Weights of a small self-supervised audio encoder (BEST-RQ).
Data: trained on synthesized solo parts of chorales (CocoChorales), 39062 training examples.
Rows from block 2 of a small self-supervised audio encoder (BEST-RQ), named by matrix and row number. Rows with one number belong to one neuron. Each number is 128 + 32 x the weight over its row's rms, rounded and kept within 0 to 255. All counts start at 0. Numbers have three digits each.
After each neuron's rows are labels from the 100 clips, of 14976, where the neuron reaches its highest value: "top examples" is what is common among them. Only what is clearly more common there than usual is listed. The data: synthesized solo parts of chorales (CocoChorales).
# fc1: MLP up (model.blocks.2.mlp.fc1.weight, 640x160), inputs 108-159
# fc2: MLP down (model.blocks.2.mlp.fc2.weight, 160x640, transposed), outputs 108-159

fc1.389:095162151103117146133182119141041079118149114160118098112116155088144135085137086147121036156111177122128103110107095131135126097102100069136095113126106110
fc2.389:093135088130138062110070146093174172155110105145120162136112106098105147204139089200095144102146082103146163106100111171117135169166083144163156083139135115
top examples: note D#5; note C#5; flute; instrument: oboe

fc1.545:212173137128082131129161116147083163157159196068154185086112149056141152131104123172066150130180131101081160119113066111098157157142148101123158147125198120
fc2.545:126139118073158132113134170110123094121048154107055146199133146140116137101088168113120082126124153148157143088129108099115063118088123126123117154132130130
top examples: note F#5; trumpet; note E5; instrument: violin

fc1.425:130133124102127113163122150176148132125141145159072111068210114108079127085121154174109101120107167062141136141127155075106189136127105122166079142160190106
fc2.425:119132123145055108159044122186135129116137152094106128098133101098061171080165175070139138142171103157138097119129177106159105126139149101104108167075098136
top examples: horn; note G#4; note F#4; note C#5

fc1.159:144101176127158165194125155082112150100167107121144148104173178043128148080105164071152150151138112157106144085186152131115097145115055108149151089137140081
fc2.159:116145122140114114137084068118143080122130140103157140076123170183092114143149128182121102154152153132181088160112124140173147149168166151154114176145170117
top examples: horn; note D5; note C#5

fc1.49:156128152170147103133137131122110095095145097137123113143162164114140119177157077121152134118149087110106088196156156132140084109118054130133122129144069156
fc2.49:191123104111037141102078107133177141128147163149114178144110142130136110114146146108117154172089115101163132120116143111131160112146171203121144112104131124
top examples: violin; note D#5; note F5; note G#5

fc1.459:090116112068143119138099091117130032113116141067109080143116113127157104100156084100160165170140134093143160148072126107132138111118088134120114171134098189
fc2.459:135148082181170153190148115161142086124122154144149142127110111145065129189118129192080150181143139118080182119103115105118079139142052098215063107142133135
top examples: clarinet; note D4; note C#4

fc1.477:101100145103063128163145096150162171096096104050137155141128155128133188182139134093130093125127130162123114107056059120118127104125138173115096120145136180
fc2.477:145090087094123078109138105104089134137094101163157166108077125097144172116144162086146135111145080115148110141167081117081132147064092096152140139052216093
top examples: horn; note A4; note B4

fc1.193:163168146140119086109106172132141150124113130138185114097113109113114130090178091157117083093098020119131135137134143048101102112194206125121104143101160133
fc2.193:132115116117085097172132103110132120100098077101083125114130158166120129225081142160136110171167180155148169149104147157144139131143073103133110121139155154
top examples: cello; note A3; note D4; note A#3

fc1.257:179177080159094164109059171157130118088125140129158168087162087132155107142100133155112140072143123154124116134102113152085114089169090110175099062167118105
fc2.257:116137140111093107146127144127095138107097065129129150154131168085120205151057110122185137122124111117079088136144108103130105126100117139123131120127083150
top examples: note D#5; flute; note F5

fc1.120:098110129172078123138207144179145112125175082124165175146098129090081134176176098123152158143107111166111126100176096093118073110138090079114140116160108139
fc2.120:108119156147132138098073144149217134143118204118108132096069138101135105062137155130099160136155076070150148114096106138095165160117093102170190114122157162
top examples: note F#5; viola; note F4; instrument: flute

fc1.363:113088158107094124082139186185194143089131109184123164153153176063110149124180150117153121126135187109163074153166089125091111122156115181125113120128159101
fc2.363:171127157205169142125146165129135128152156215130155161149107200133143110044130082102122094123116155125092107175142116101133081147069183147105143117149133119
top examples: trumpet; note B4; note A4; flute

fc1.192:144062143141080071158133136104128107112162152120130088168066119128119151099105134100156120104099071094141134157143123069065083106103134163159086091151116180
fc2.192:154137069119108081113120090121150144132140174113135147127061147082161109136165112132117104112127143162080088106090145166132121103145167142119120164087079049
top examples: clarinet; note G4; note A4; note F4

fc1.308:104176100130093127093177194200090111120132083123125142142162189100129117149139143132137122146114142160210141155095133111112133197151181130159096097145131104
fc2.308:104091133139108094152071149112090137123129143103149165165152139091096118125151106125124141142137176157113102137176159136123206120128113125127125121152151088
top examples: note D#5; violin; clarinet

fc1.372:150118122174126138162100120108191123155132106105164153161132106097142162181128076103107113147101130134063129120124109112116081128113123139093105150096106127
fc2.372:071154050119088113098090127111089155144128108114177177092106110160187111146155133137111142092178171146132191138111128143085134150099130088183080100133125115
top examples: horn; bassoon; note F#3

fc1.407:132114172147162101110192137110107201144167155173096098120179186079144119148105081135155135157137128160111127152124119090136101124110104153085093121094114127
fc2.407:094143156103158105067141081124110105110171119088186087161103097149088142107098111130136109114129092141147110152101122128153153199137149111043132146120095139
top examples: trumpet; note C#5; oboe; note C5

fc1.541:120163133114104120135106151084088168099152093205145154209191149117103112142100156194138121169094164119120044126104094131100146136118085139101114124175095153
fc2.541:125170124164124162162111100099131139153150167177128095163117161156127175164106155108100140127181096095084153122171176088173131153153179113166075185085147105
top examples: note F5; trumpet; note D#5; note G5

fc1.163:108101099109100133088188101133141165132116120134060100159135090181128064169160108098119085122142075159218084095137143140102144103113150159070117150147132113
fc2.163:137174104147084095102087130092105091117124172098128187060059123077145130109110155082159196172132081076109161113098155131129191138094138137160113175109186123
top examples: note D#5; violin; note C#5

fc1.356:165106108133129113108144150161140134153126117127038064177045117115113100073127143165099143131085075121155168122151090134127128106122145092136087100154140166
fc2.356:078164114127099067152131121107089100142159122098098115185128099125163099151133164113138198097157148142142103101096153180136137080151120062139162148124139146
top examples: note F#5; flute

fc1.258:140126146156111120104145068161096095167086169153149087136130137123199086135190064127164173156134158184130137142112172070152124148145096178135112139095122130
fc2.258:146118173099153137135191136105094137127149108165100120133104108104145175165136121140058122149161103105126138161163091170122161149137141108155087134143141134
top examples: trumpet

fc1.309:130217107173153118126121116115094151158150138204126145096094172151162113135112100103114114114170100155157085120111077115133114156113085088141078117117161154
fc2.309:106100107162127133147118156133132085142111096081111168142137054165083147113113141170107135137068167146152139123128119150119166102079091177188172170123149117
top examples: trumpet; note F5; note G5; note A5

fc1.278:155078145112106154108110147133121115077080142108129099171134179221142176164147117141141125143140087112111106127153073111137127150126127083127170107174098121
fc2.278:062183091119145160153145118092119084126112131073083147121106145151145130167170128161143210079146114166111123124144128156143101130153101141105183043152114105
top examples: violin; note B4; note F5

fc1.585:117097149137139084111099184129116110138149158066146133200116133138135150068107111126105108138157108125142083161163129143090123133081169078130097073126115143
fc2.585:082125184127131118050154107155155104100093116090155176112103117145180164107104130154147150163128189088130118104109206097142074114169083092142187154102133125
top examples: oboe; note A#4; note G#4; note F#4

fc1.319:081134180075129109089062160138144103076117162063111101141085162129125136058133143102147151090095114111135154137122071094156119110096158134148185084139163191
fc2.319:103074170130103165125108130163103181167100098191133170148138082122088176152131153105158083109136106176158117057108087116159174102130078114188126147111158101
top examples: violin; note C#5; note F#5; note D#5

fc1.378:118124171104138092104106170134209126105126100140090077078125174071133124195120109182122068129115138164125119152147160116130116171095147085048091096109146180
fc2.378:061170028108217114104152138095130133150092126103138125139125119089092100123142105172093077201176164111128177139097175093134178165172159154119175129125155150
top examples: violin; note F5; note D#5; note F#5

fc1.297:131161156103118103152162189107109145116149139159122191116179114114159085090125199069120103123147160092142067145114131168150073176069121116146120065162156098
fc2.297:161125128164128121131100151081156154117106140129079132166078143142149108206121066151074112195178119210076132099122182114120147119108071068147166134119154214
top examples: horn; note D5; flute; note C5

fc1.138:134088188127049127122104086165110157129119056126120136081170161144131138047129154117221137169126197138075076112191110127134189119121137148157117120132188118
fc2.138:079193144145118144143107141137109072106091131100121126179112152145127145084140107087149140134146025138164117095086113160161150145153080167137159107202089079
top examples: note F5; violin; note D#5; flute

fc1.500:077148113181128118059101106134127163175116104133146102118081153129121141179142168129141148058113150106083099140120124126103130156164093120113099133122132166
fc2.500:122136142104195136144082144124042129104189081166113106135133090168129128121129129083162095125100106178092136154117147121115170116189150148173136141146128167
top examples: violin; note A#4; note F5; note C5

fc1.126:129064066049068136134166116175165128152157071145112114141220164141121139109071128112142096116148090157100103152093114105148140055114104144129177138096151133
fc2.126:096142133164167081116164156093074138101078119093121126088120156141056103128133096195115126184063158182099134151172104176137147165185128110207119137100087133
top examples: note D#5; clarinet; note C#5; note F5

fc1.464:131154088154096109168144103200141161184116115124103170135117091178142122126133132140110116121110081111085089112078166102103129190119141130128151134152124129
fc2.464:186104072164111179132121164113130114092135173057118063112113154120169112129091107101155116087094120113139102112146108119128153151110173104179202120098128049
top examples: horn; note A4; tuba; note A3

fc1.151:162149203101129059111083101135106141168210115124181146143118116124077099161146148098101154147166164100128167201104104184126163127171153113111092125149109154
fc2.151:111126126040090125149119139151185130102103132135150076148140103127123114129131100137064088143166099074149120108144120080122142093158115140063127143195180123
top examples: cello; note D4; note A#3

fc1.479:163155150062096139074137116150122081135151059121111173117136151139075116107114154135129078093103163091126158132114141153140081090084137110160103167144160132
fc2.479:150163059122132185156162133145154164111125133195115092136145103112149177145103134147116124108133124133123086110174152170116104093119132085131209076162163113
top examples: violin; viola; note F#5

fc1.235:134126063103110157071102171132058072153150186108108090156137186176149139135159136116068055121112133138153129084088159170093191103126140162160118124118143084
fc2.235:099130129145142118179133091124138133126116070126127052121082075167129119156120187125138157106113140116066166119080122133116129149115101137170119169075166104
top examples: oboe; note A4; note G4; note G#4

fc1.255:096148120127121172136107092088080155164116183149080115139078157155170096090167139089148138163137124141140129129140117075131147124142109091197121107118117072
fc2.255:096085189121126112138131094175138148108160155096137113088106147115132159105102141089118110099077102159170105120097106131061088116161124103107120132136112196
top examples: note F5; note F#5; clarinet; note E5

fc1.207:162106133170117143108110081117185178080163150115172116161047137097160098189172142142084153152185088096152126146101124103096161127125045168108078156068151118
fc2.207:157133138095135155213113130118114167158144122149130163168213153131179118090136111190169141098133106135091097076151110109099130074092164205130111127146121113
top examples: oboe; note A#4; note C5

fc1.422:134224134157128096143078107189108129118191081148188130141159126131200143157160070093141126145094168136120144123131134146169063108168082123135173152112129122
fc2.422:139119122079125128160117113099212106129128131080154079128123182153105181123178113117120177099123126105156110158186075113050179133093119109128137119173065168
top examples: trumpet; note D#5; note C#5

fc1.625:169115094080110124132086128138082071111130067151139169097138146128124111152116074188125136119155168132117205141160094117116130124130217093141163096121050128
fc2.625:143108143143096173162182068153182167150120146200180153176112088116136089118148147130144135066060095130145147064076102143139056145177093135118163070137121090
top examples: cello; note C#4; note C4; note A#3

fc1.451:095091140103081076151126100104109149103122139120113161144169142134098080130148127109116111100167058095111141112126088090143092078134168120093067128125147195
fc2.451:086161159148097140103122170141095077198145130065110099158140130193126138119111174098123120146145133160134089114145123134134160140153137100168110178108102134
top examples: note F#5; flute; violin; note G5

fc1.296:192155140162165136144126062137179122154175119088116134081176154133182139124134152119172138133101182163155175120175098150119149139082198110128176114089138084
fc2.296:170132120072118113097154131109058162133142132190120139112102098086170101110101137108076117140131123225157037087142142121111161109094147106144113144113088086
top examples: horn; note B4; note C5; note C#5

fc1.548:124115117064136115098110098175173134153101122168160099132171126126145089136119112154176161118140099180158109090046088171081159185195080205186117105106109101
fc2.548:151174145149095151184120076135135189069124090086130132097157095181110156119114131104166138143133130123127134138145121196120119101159130116115082129097074219
top examples: clarinet; note D#4; note D#5; instrument: viola

fc1.461:168164177141141090080139141120163158175087158153144164108168127134129126110121160148129155140113112122156132126108110132119140188116141100083150130115132128
fc2.461:163152100090151084144147174167177102115153106158139114212128163127167158124100136146106143137138073114106153148189145129104088141120071132195123107135120222
top examples: trumpet; note F#5; note F4; note E5

fc1.196:128142097192159152138137166107067150149098194113161111169157151132120113119096133110155131137138123138190117149110131144193069074135126075153122080121177123
fc2.196:116082198128127122129121080174188103130116075139108114115149101167092098135117114079128161176136142106113091131086110171092135162155090061134185121094142115
top examples: violin; note A4

fc1.197:098166125136178068147115074134121130121122171155134129071140112128178149164064119131125095077132084173122090117115095103131108103086142177163086077183112097
fc2.197:105124086146107106105133147104095108120089142083092175126120071182122078065051122149102139090168107090152172158163145128081092109117094101171105130115108150
top examples: cello; note F4; note F#3; note G#3