Weights of a small self-supervised audio encoder (BEST-RQ).
Model: norm layernorm, activation quick_gelu, layers 16.
Training: soap at rate 0.0018, 6900 steps, batches of 128.
Rows from block 9, named by matrix and row number. Rows with one number belong to one neuron. Each number is 128 + 32 x the weight over its row's rms, rounded and kept within 0 to 255. All counts start at 0. Numbers have three digits each. After the name is the row's rms in percent of the matrix's.
# fc1: MLP up (model.blocks.9.mlp.fc1.weight, 640x160), inputs 0-79
# fc2: MLP down (model.blocks.9.mlp.fc2.weight, 160x640, transposed), outputs 0-79
fc1.497 091:127067155165171104106159145108153118129128102141138104118133168103151072076193066116164134111094093159172091171103117153151179060157110136163149104120122131140068083116102104083154151102152108162181140155099167107100113125093139101125171109
fc2.497 103:120148132131100137137146101074106125114146095149116140176065077126146120143114138161165107078150093072131145098112069126134139136127165098177157064083119139112176122168202115139146094196155101129105093091116154147144094169109128200169103151
fc1.498 104:133119169102114137157105117124176144146083135111192176153118067133127143119122177171102150149151146116107120157138119116058067169082145133191167151124122199138110132105090083158082122148125132079112135183165156067097152142130130093145132114
fc2.498 109:121101108126159099119134055107117109145102137167088124116136143120098128096095101116091106139181151126113171108174136120201079111113128133084177094153185101121167126114129082183109144163103134092120064143153101144123137050127177116058139183
fc1.499 108:137118099144188135118105135128149170151151144176090131172139144129175106098195204093112209070136093100114081143150084128137100150137134086131095129144127103128159108150108154147153142126154210113184141106137135113122129137192180165112085151
fc2.499 109:146144095164113125140117128126141113094148132126176112126172127124129163112080074124121136147091063192129131121156181101148045096067220183117135152137150128138138039120140116117149083127076117137149148167102084149137147104124157143117113098
fc1.500 099:144132091176095102111110134147150105134070162135128114146115131188082195095098092138081139052136129160172112131109143105169134160142156115169140195147156100116091074163165095149129167134158075167101142153089099151128100109090144147142037140
fc2.500 104:063165088110169155166204117142123151144145113173113115111121153170098062164158155129169075143172131133126157184164112144144111148120104127127144096113185133117075145079102106082139107131141102109066147085107125135092158133140109139180182130
fc1.501 099:113090158139152129144134177105125099147155125179136172144087167064169035104128137123128144144129129098079119111158098140131080062101148107100128127127140104136108060162160118109123108179129148148081134136145171131125134156066116125078122109
fc2.501 109:137074080106118082180179163170097125148117181114118069201140141140140177120119133085072093094170115067126141111145151137127089087159054105143146073127092121130164207159127187077104185138165096163095129205174092128134111157108093149163132144
fc1.502 100:074211118096076159094133096151128079148153152132138137185169130071103074223144122181169134159085138186087087151179100146191098091086146143165135138135178103134108087176065100142123087077169171148146104153094156144123141179151096168130110100
fc2.502 097:152068079105189109160074119146153133071084158113125139091070152118137123201141128145187150117153093090123067102120159142140161126118131114103107149169087123102144157106130161144126109051123133160131096106093124090177097153114159109076171086
fc1.503 114:155136129077079188100084180096136146117117112069151184147140116105145141142142108118192086090111139077097121154133093100154100113111137125122078079114119153127135129180138216121099112114126087163166143191100090155104107115129134094108120050
fc2.503 115:125164117157166110165070111136114145148066051085137114178110117154206133184152152144140108139119084119124157127132123104094111119128069081077122111096177083138080111178147160118160101101144126152083110186155099120158135193152147146093183071
fc1.504 100:093131134098136097139125103202113101155117178154193127159114131160125117131161131165085136094082086122171120125120128083108125081172166081148134164126089076098112181096125115090085115113148170134149131167113212067064111086176128114138104154
fc2.504 108:177193147120090138118103125084169146091129159163082132115111127153137143196111127130134088097182101100080123158080093104130102138103162151147105122052154155115120125125093145180083117184150139135118137137174155155200125120158090073128148137
fc1.505 094:107126126096125121101144169093172177107142132084108150187119131074100130160121193089040125134124094075128144063154102122121113134108102135122112118115074122137121159121154090143170122123134146145167124180140141118098165159148103130167097136
fc2.505 094:106116152170140123085166111122146147075065156143092165090075148165119155106087112188162101123133132144091165099142156163056111139065127115098125162135158169121110148102105130125125136173127109122101129095135189127090151108170124173130151113
fc1.506 100:091054151092114169118121117122152094148204136131147128151106135071080135171100142144148125144136154144077188195073167089113147099040107135144151095128079086147139080103069132108105177067107143144160120152151106110120146164157129114119122174
fc2.506 102:124135175133128138154127166160139140107097173150088107104157153094142125155102110071085145140169101133154154129167056095182094152186105131109101066136149140104101134126113114128146103092085129103068116094133119139102182120107083117076121165
fc1.507 101:121099175101120153142154196181089120099137130122186170132132148153112162147111147153118079143126115138165099222133095119163101112154097098094079146136156167111063142107081154124123134165121081150135136137121147171082091114164153124097103122
fc2.507 098:101112104146123098215105067108097158152121134149118155166156148155137119125158094094126133164140069131122076136115106129132149166110107115151146060120169089146126143175161146158183133102201076091077142087122114171116137135184123127178161132
fc1.508 098:128189120075122120138190103126149217133147143143104143152137116093142108116111047156107147144161126165098100119126117119076093102173114090156100115143131095142149174146146146135105175144191225160175146168130127117125130160137083168150107163
fc2.508 093:145117145172146076093118097126105149190153130186119129146087138096130156119119083191172082162130096086136096120212127123123143150135088109142135161133093141103168112108129135125163127148039087123092144128128085181159077137143089111153172109
fc1.509 095:126097051125190163131106112159135164096166076144155158163090112080161170192186113119109082183090123200123113176197161151124140107178126107092130129099039148196116119092084143146135152124101088149184116075131141158101143167133128093113117116
fc2.509 099:132089167146122101086173102118140153133073111166139099136166082165141107096088136065125166087095143130096062126120154114099119111114177076127120090183136086172149113117130156152120125089138122165131150209141155063071120122141116128145085120
fc1.510 091:109163167100170155130126109128180116165144124156137192117140114116125189118121131139131120181159143127143153101190169091123112109132152150156163093139137130117161146023110071115090086111108081124105101128126136169049065112203190172114139117
fc2.510 092:128147161119077150108174153126156144098219157129147106129128155156139138164066112105167055046095105128108132104114105098132106108156200153173141108082109152124104072143105141080111125154114143139173141128144155127100101171159132104078126120
fc1.511 102:161127096216104119175102118122195137154180101116119129089121134138118075115066182122126112167125090099163103191119089177124155101116154171147102112146130066138097138134161105110075130153105174153145165130145190144128158061180127131141114134
fc2.511 094:185018124049119097141139110160068179120154129092127139104123118054184142126167105147128144107136165125182095052120146101103075155165176135142109115098078105137130135147120161093160129128152142136131098076167153168152085137131134089077106136
fc1.512 086:109116139107137139124196128053160099142189081129163140157136143091171102155112143147156132133120115100134114146133068136100070102094099146096232100068102052203199128170191114135135155165159128138152144113125153156127174169188130135169089129
fc2.512 100:108135121134142132156132145118082105130128175114098140125108148082093195167153131153113132156139093115136190105090126103107098098145124143162083156179107130097148163110105220097132173149122097147094133213094130086069134065118120088131120075
fc1.513 095:110152103219076152089149167163111166070073067159085122115110151075165140144082092186161158101146122092128141107155075132131150143140090127094096127147134136168152116141157114145045135148124146147094167149142089083150138118172141147143172110
fc2.513 091:186174109122078164138168137158224104141115159169168147143113150159111073112087162139126164160148102114106136124072120121144183135110116158137126117149184188130078143120143130124161120152093094112202100133098110159102119208155098151121121121