A small self-supervised audio encoder (BEST-RQ), trained from scratch.
Model: 4.77M parameters, log mel input, arch transformer, norm layernorm, activation quick_gelu.
Training: soap at rate 0.0018, 6900 steps, batches of 128.
Data: trained on synthesized solo parts of chorales (CocoChorales), 39062 training examples.
Rows from block 10, named by matrix and row number. Rows with one number belong to one neuron. Each number is 128 + 24 x the weight over its row's rms, rounded and kept within 0 to 255. All counts start at 0. Numbers have three digits each. After the name is the row's rms in percent of the matrix's.
# fc1: MLP up (model.blocks.10.mlp.fc1.weight, 640x160), inputs 0-159
# fc2: MLP down (model.blocks.10.mlp.fc2.weight, 160x640, transposed), outputs 0-159
fc1.229 099:159150146101127097102131116115176151168157097150158159103120142151145097106095146125093119115143124172146149127137096115149186118091141104117119132166113142175120110139169135118109154097150148115137131085122113164123116100134121143116103155164099115153110117126134127131189099132128153133127096172116081140152075096124128147131097145124110161135157146124127115080126126117150168122123144128124164161157126109103133121150099128129147143156147084132132168103165096185128091111123119
fc2.229 093:129102119115088150160104164186119161069126110095134121142112080140084132161165127144129100158097116145137106125148119119136092176140138149155115118128134155082151088127147147153120121112123107133136166165135070133149136107128115167123099126143157156127110170126155179099164107107106148113084109141150098136166114148159131139077127112119141148157140111145112123151123106156128097117109149085125116096126097117121129097100129153116148130113134137119148147112131133121133120137184183
fc1.230 099:140130138156146105089127111116142105148138125137122178112137171093118113159137123146169171129114113165108117106153074103138142140145149132136134094092108086138140106140131103133123095108063175114141112135130068123172111117153095143086115161126157126120109156089123146125120122158141142132140080154087177096131134116153129123153103107114109144115127124143105175124160118169116146122162165176160136152111113126177105109144127132115117134122073094148128124136139131166153128124105137
fc2.230 095:118113154102127124145133121161133159111151117145092106081175109141148152092171121084110140131103137144125110128138130144098071157089095086121133133133110142073133122096191169148151100096150113123131150123095136124122126135101121115133107148134091137146197111123111165111124129123092131081125114145106113146097121116132078148098120161108149128146115126147100170131147111088145123134110148152110113098133146107166119125122129077115123161171151109144101146159162094107132135134149095
fc1.231 079:143100173109127132114113139131137147090126149156135152159122127126136135097129152142124161103122140123154130136106144150110155077109129144160108145116152112131111144128121136095143091084134152134129101128072146079083099135069179093145125129145169119135123102170110159092136125148116178084110126113167106113154105162136113128146121110144114158141133105115110116172104148186106150152109131099161090128113133091128121126139176110144109105153138161119137117151071119149140130124179143
fc2.231 090:107092128137137135121146131104157133162129139146094124090167137191129112126152076118085142158116132094154138104114139116081098137114091124155122165056084156122144149142111129169134144146088152156130149155125119165152135128108128120128122159120158115098113095117150140119158145179157133113081123128112059084131125176107144158126088164128131098114121119121149144143144117108139149137140146115120109149150101101101128104100085143141116106098122118085114132118130112111107098120137101
fc1.232 110:098162126128165140120145178131116151121150131142111189153129165100116132105124128115089142118179136122127146135111134120138096088156119158116148147114117102096162140131106106148182124069119111104145121146148136136152157107134102147135145076103171137129096169125140143124113130097159105116135125097109138106150170130109173070136120144133126132139147108101124109131174122156168108161092128137172128103178169102117135107148124070128105123115123137089117112102128120161090105121119116
fc2.232 108:131158166146138145179100168109145148114108124136128125100117091155104126095111129124133105078135082158111147098134163087115132108147098135095109191137118125155108120124176142100117156098118165133166148081138150145113155112177156099116093134130110119145139149081109143113126140100142118117128131101153124119079131155137115146096113123143120130094150086144070119143132124133104146125095121122098167114119136161130126096138136165087137161149101114082104120143075146138146130129145148
fc1.233 122:124113118125127083113069136117119131135098144145121141127076116117106122126130136073142138090107161123115105130129109137138132136129163122135117124113154112125161174172131120105130116136120141097142080090121112133142125135152148140140086107102156166093151087150149120129152107165174130116154140171147098144126089130172156155147138102143101081148173122136120155103145110099147114108131113121142136085118120145119140147155141154142095163099067125109136112131175136140115075183088104
fc2.233 125:143166167156101134137142106117191089115137174100132114135130189123082124106127160124140124144162094122121135148138143125095084082163147134117140157110155135185128069144148081138136146122145134110102091135142116170127159105132170121140140172108147121109114116154129097130105137114108127153154151095155139116150138101152081169137152102105136106098123121101119128081156148130146140102100149127129148111120092134118129104132152159106110148116115147143127134133128121141116138194094099
fc1.234 104:125107096182091132094142118120098103147135168161141138138140149154149118165116127081110156156189124145133122159130156137121143110163102127141152149116136111127110152072078133125173140147140173168098079114118146095120138119128113156093165158103121133172108146137123095149108082162135133125089107131113112155153142115088107162147092138118122164085150132109106149141109169136124117121125133143099101111127084134124145097182122142131163097119126113150111138118134127147134102130094138
fc2.234 100:135143142075120141116123112136158117092144134115103157153089090116112109126115100105102104113051131095148154110135123134153125176152103118125134106112136093120151110165192114123115159110124101162154166096139091112136151128191138116187110159119133131117153127147090132146141140135138123157146179143145139179089113139142100130140077154121135087125157133126151105110152102084121141133123166108106142128139127115118130126139113165129104141107123140107140093116162134144169149161111145
fc1.235 095:114060096101115121147126147119149129147131155167122122128150133138109125135086137110127105123154097161111109143135101102093119114162111107146135152096088154102094075153145112132144124129130100096116147108159149121149179099127124120142118116156129104125156093183137128108128116128114133092129081106108140140157160150182180153087159126143140136150111140141134157130106169134080125146079166106116118150114122102139112127080136143107112118141153124138112116117181146154158117109090082
fc2.235 092:165159136134127103102165101094145119097154158087126134096129109145162171136153145122106143135100139061103159094146146141089152127128186117175140134147126102172097095118140112126095087131130110116137106106164130117130142123128100168133145144127159131117105184093097111123120165138123137129089139122162085127125104130121085129147121121146154105083147165136117119110130096127196098161142134139127093125117076114107136130119104126133126149144124128083108108127127089156118129103109118
fc1.236 095:121144108176090142176150143153135107142146198140150148165135141191099119154150166124164108132110155075130145135158117161144158159139136138147135131178162147114123098142142175133105132147137150118190152131154141132122111122118163133102137144154158116101133140119109091133116120170107113177104138116105145139137108176115131120129132108140111146111092128123160127110148127131071140133177117142146155127106139116165092150144149121118117129122121154122153112143156176090121080129129123
fc2.236 100:155146142132155109152168085109121119160100166111126134131142130103142145132152108150101082128128147158121140121119124121106117130122139117085072149144154096116112153098096106097146164102134132148123140130152120096146147138090117138137133134152125108171120118100118126138132136129128105145147086123178149150134168113126143171133062147123097149138123133144127142106123122144143155124141197152092132147110123111100150151119122164127110124164151159143199132151096112144163181113147201
fc1.237 092:117091149121111163149109118134114138164148127105138138125103117178150133134146137148098114135132123113141122142117123085122141132069118149118139088109108088123147088150170194129143064118107123130145111134157136100135155156136128130151140118075113111109168108144077168185136103127174135148098170134148112134090123090110114156122165109124155120087108078144190124134142140114175104150094171134128130109151155149135137143122167137125145119123129115129122101120147119149108118122128150
fc2.237 100:125111087126135164192147133083081153111122103133139153162139109130161139153133115084122111148134112142118090095093147119127096159153119158135120145122156129146147153132109097112078088109132104133169170169117104106118172161102115085087105083144161103160113152113124132146136121108104097117134143130156100135102156125131124127143097140135131094142130101122167111125139122157122128142115134109110134095114117120110086134129058187150122180088103126118148122119109138111143131142132151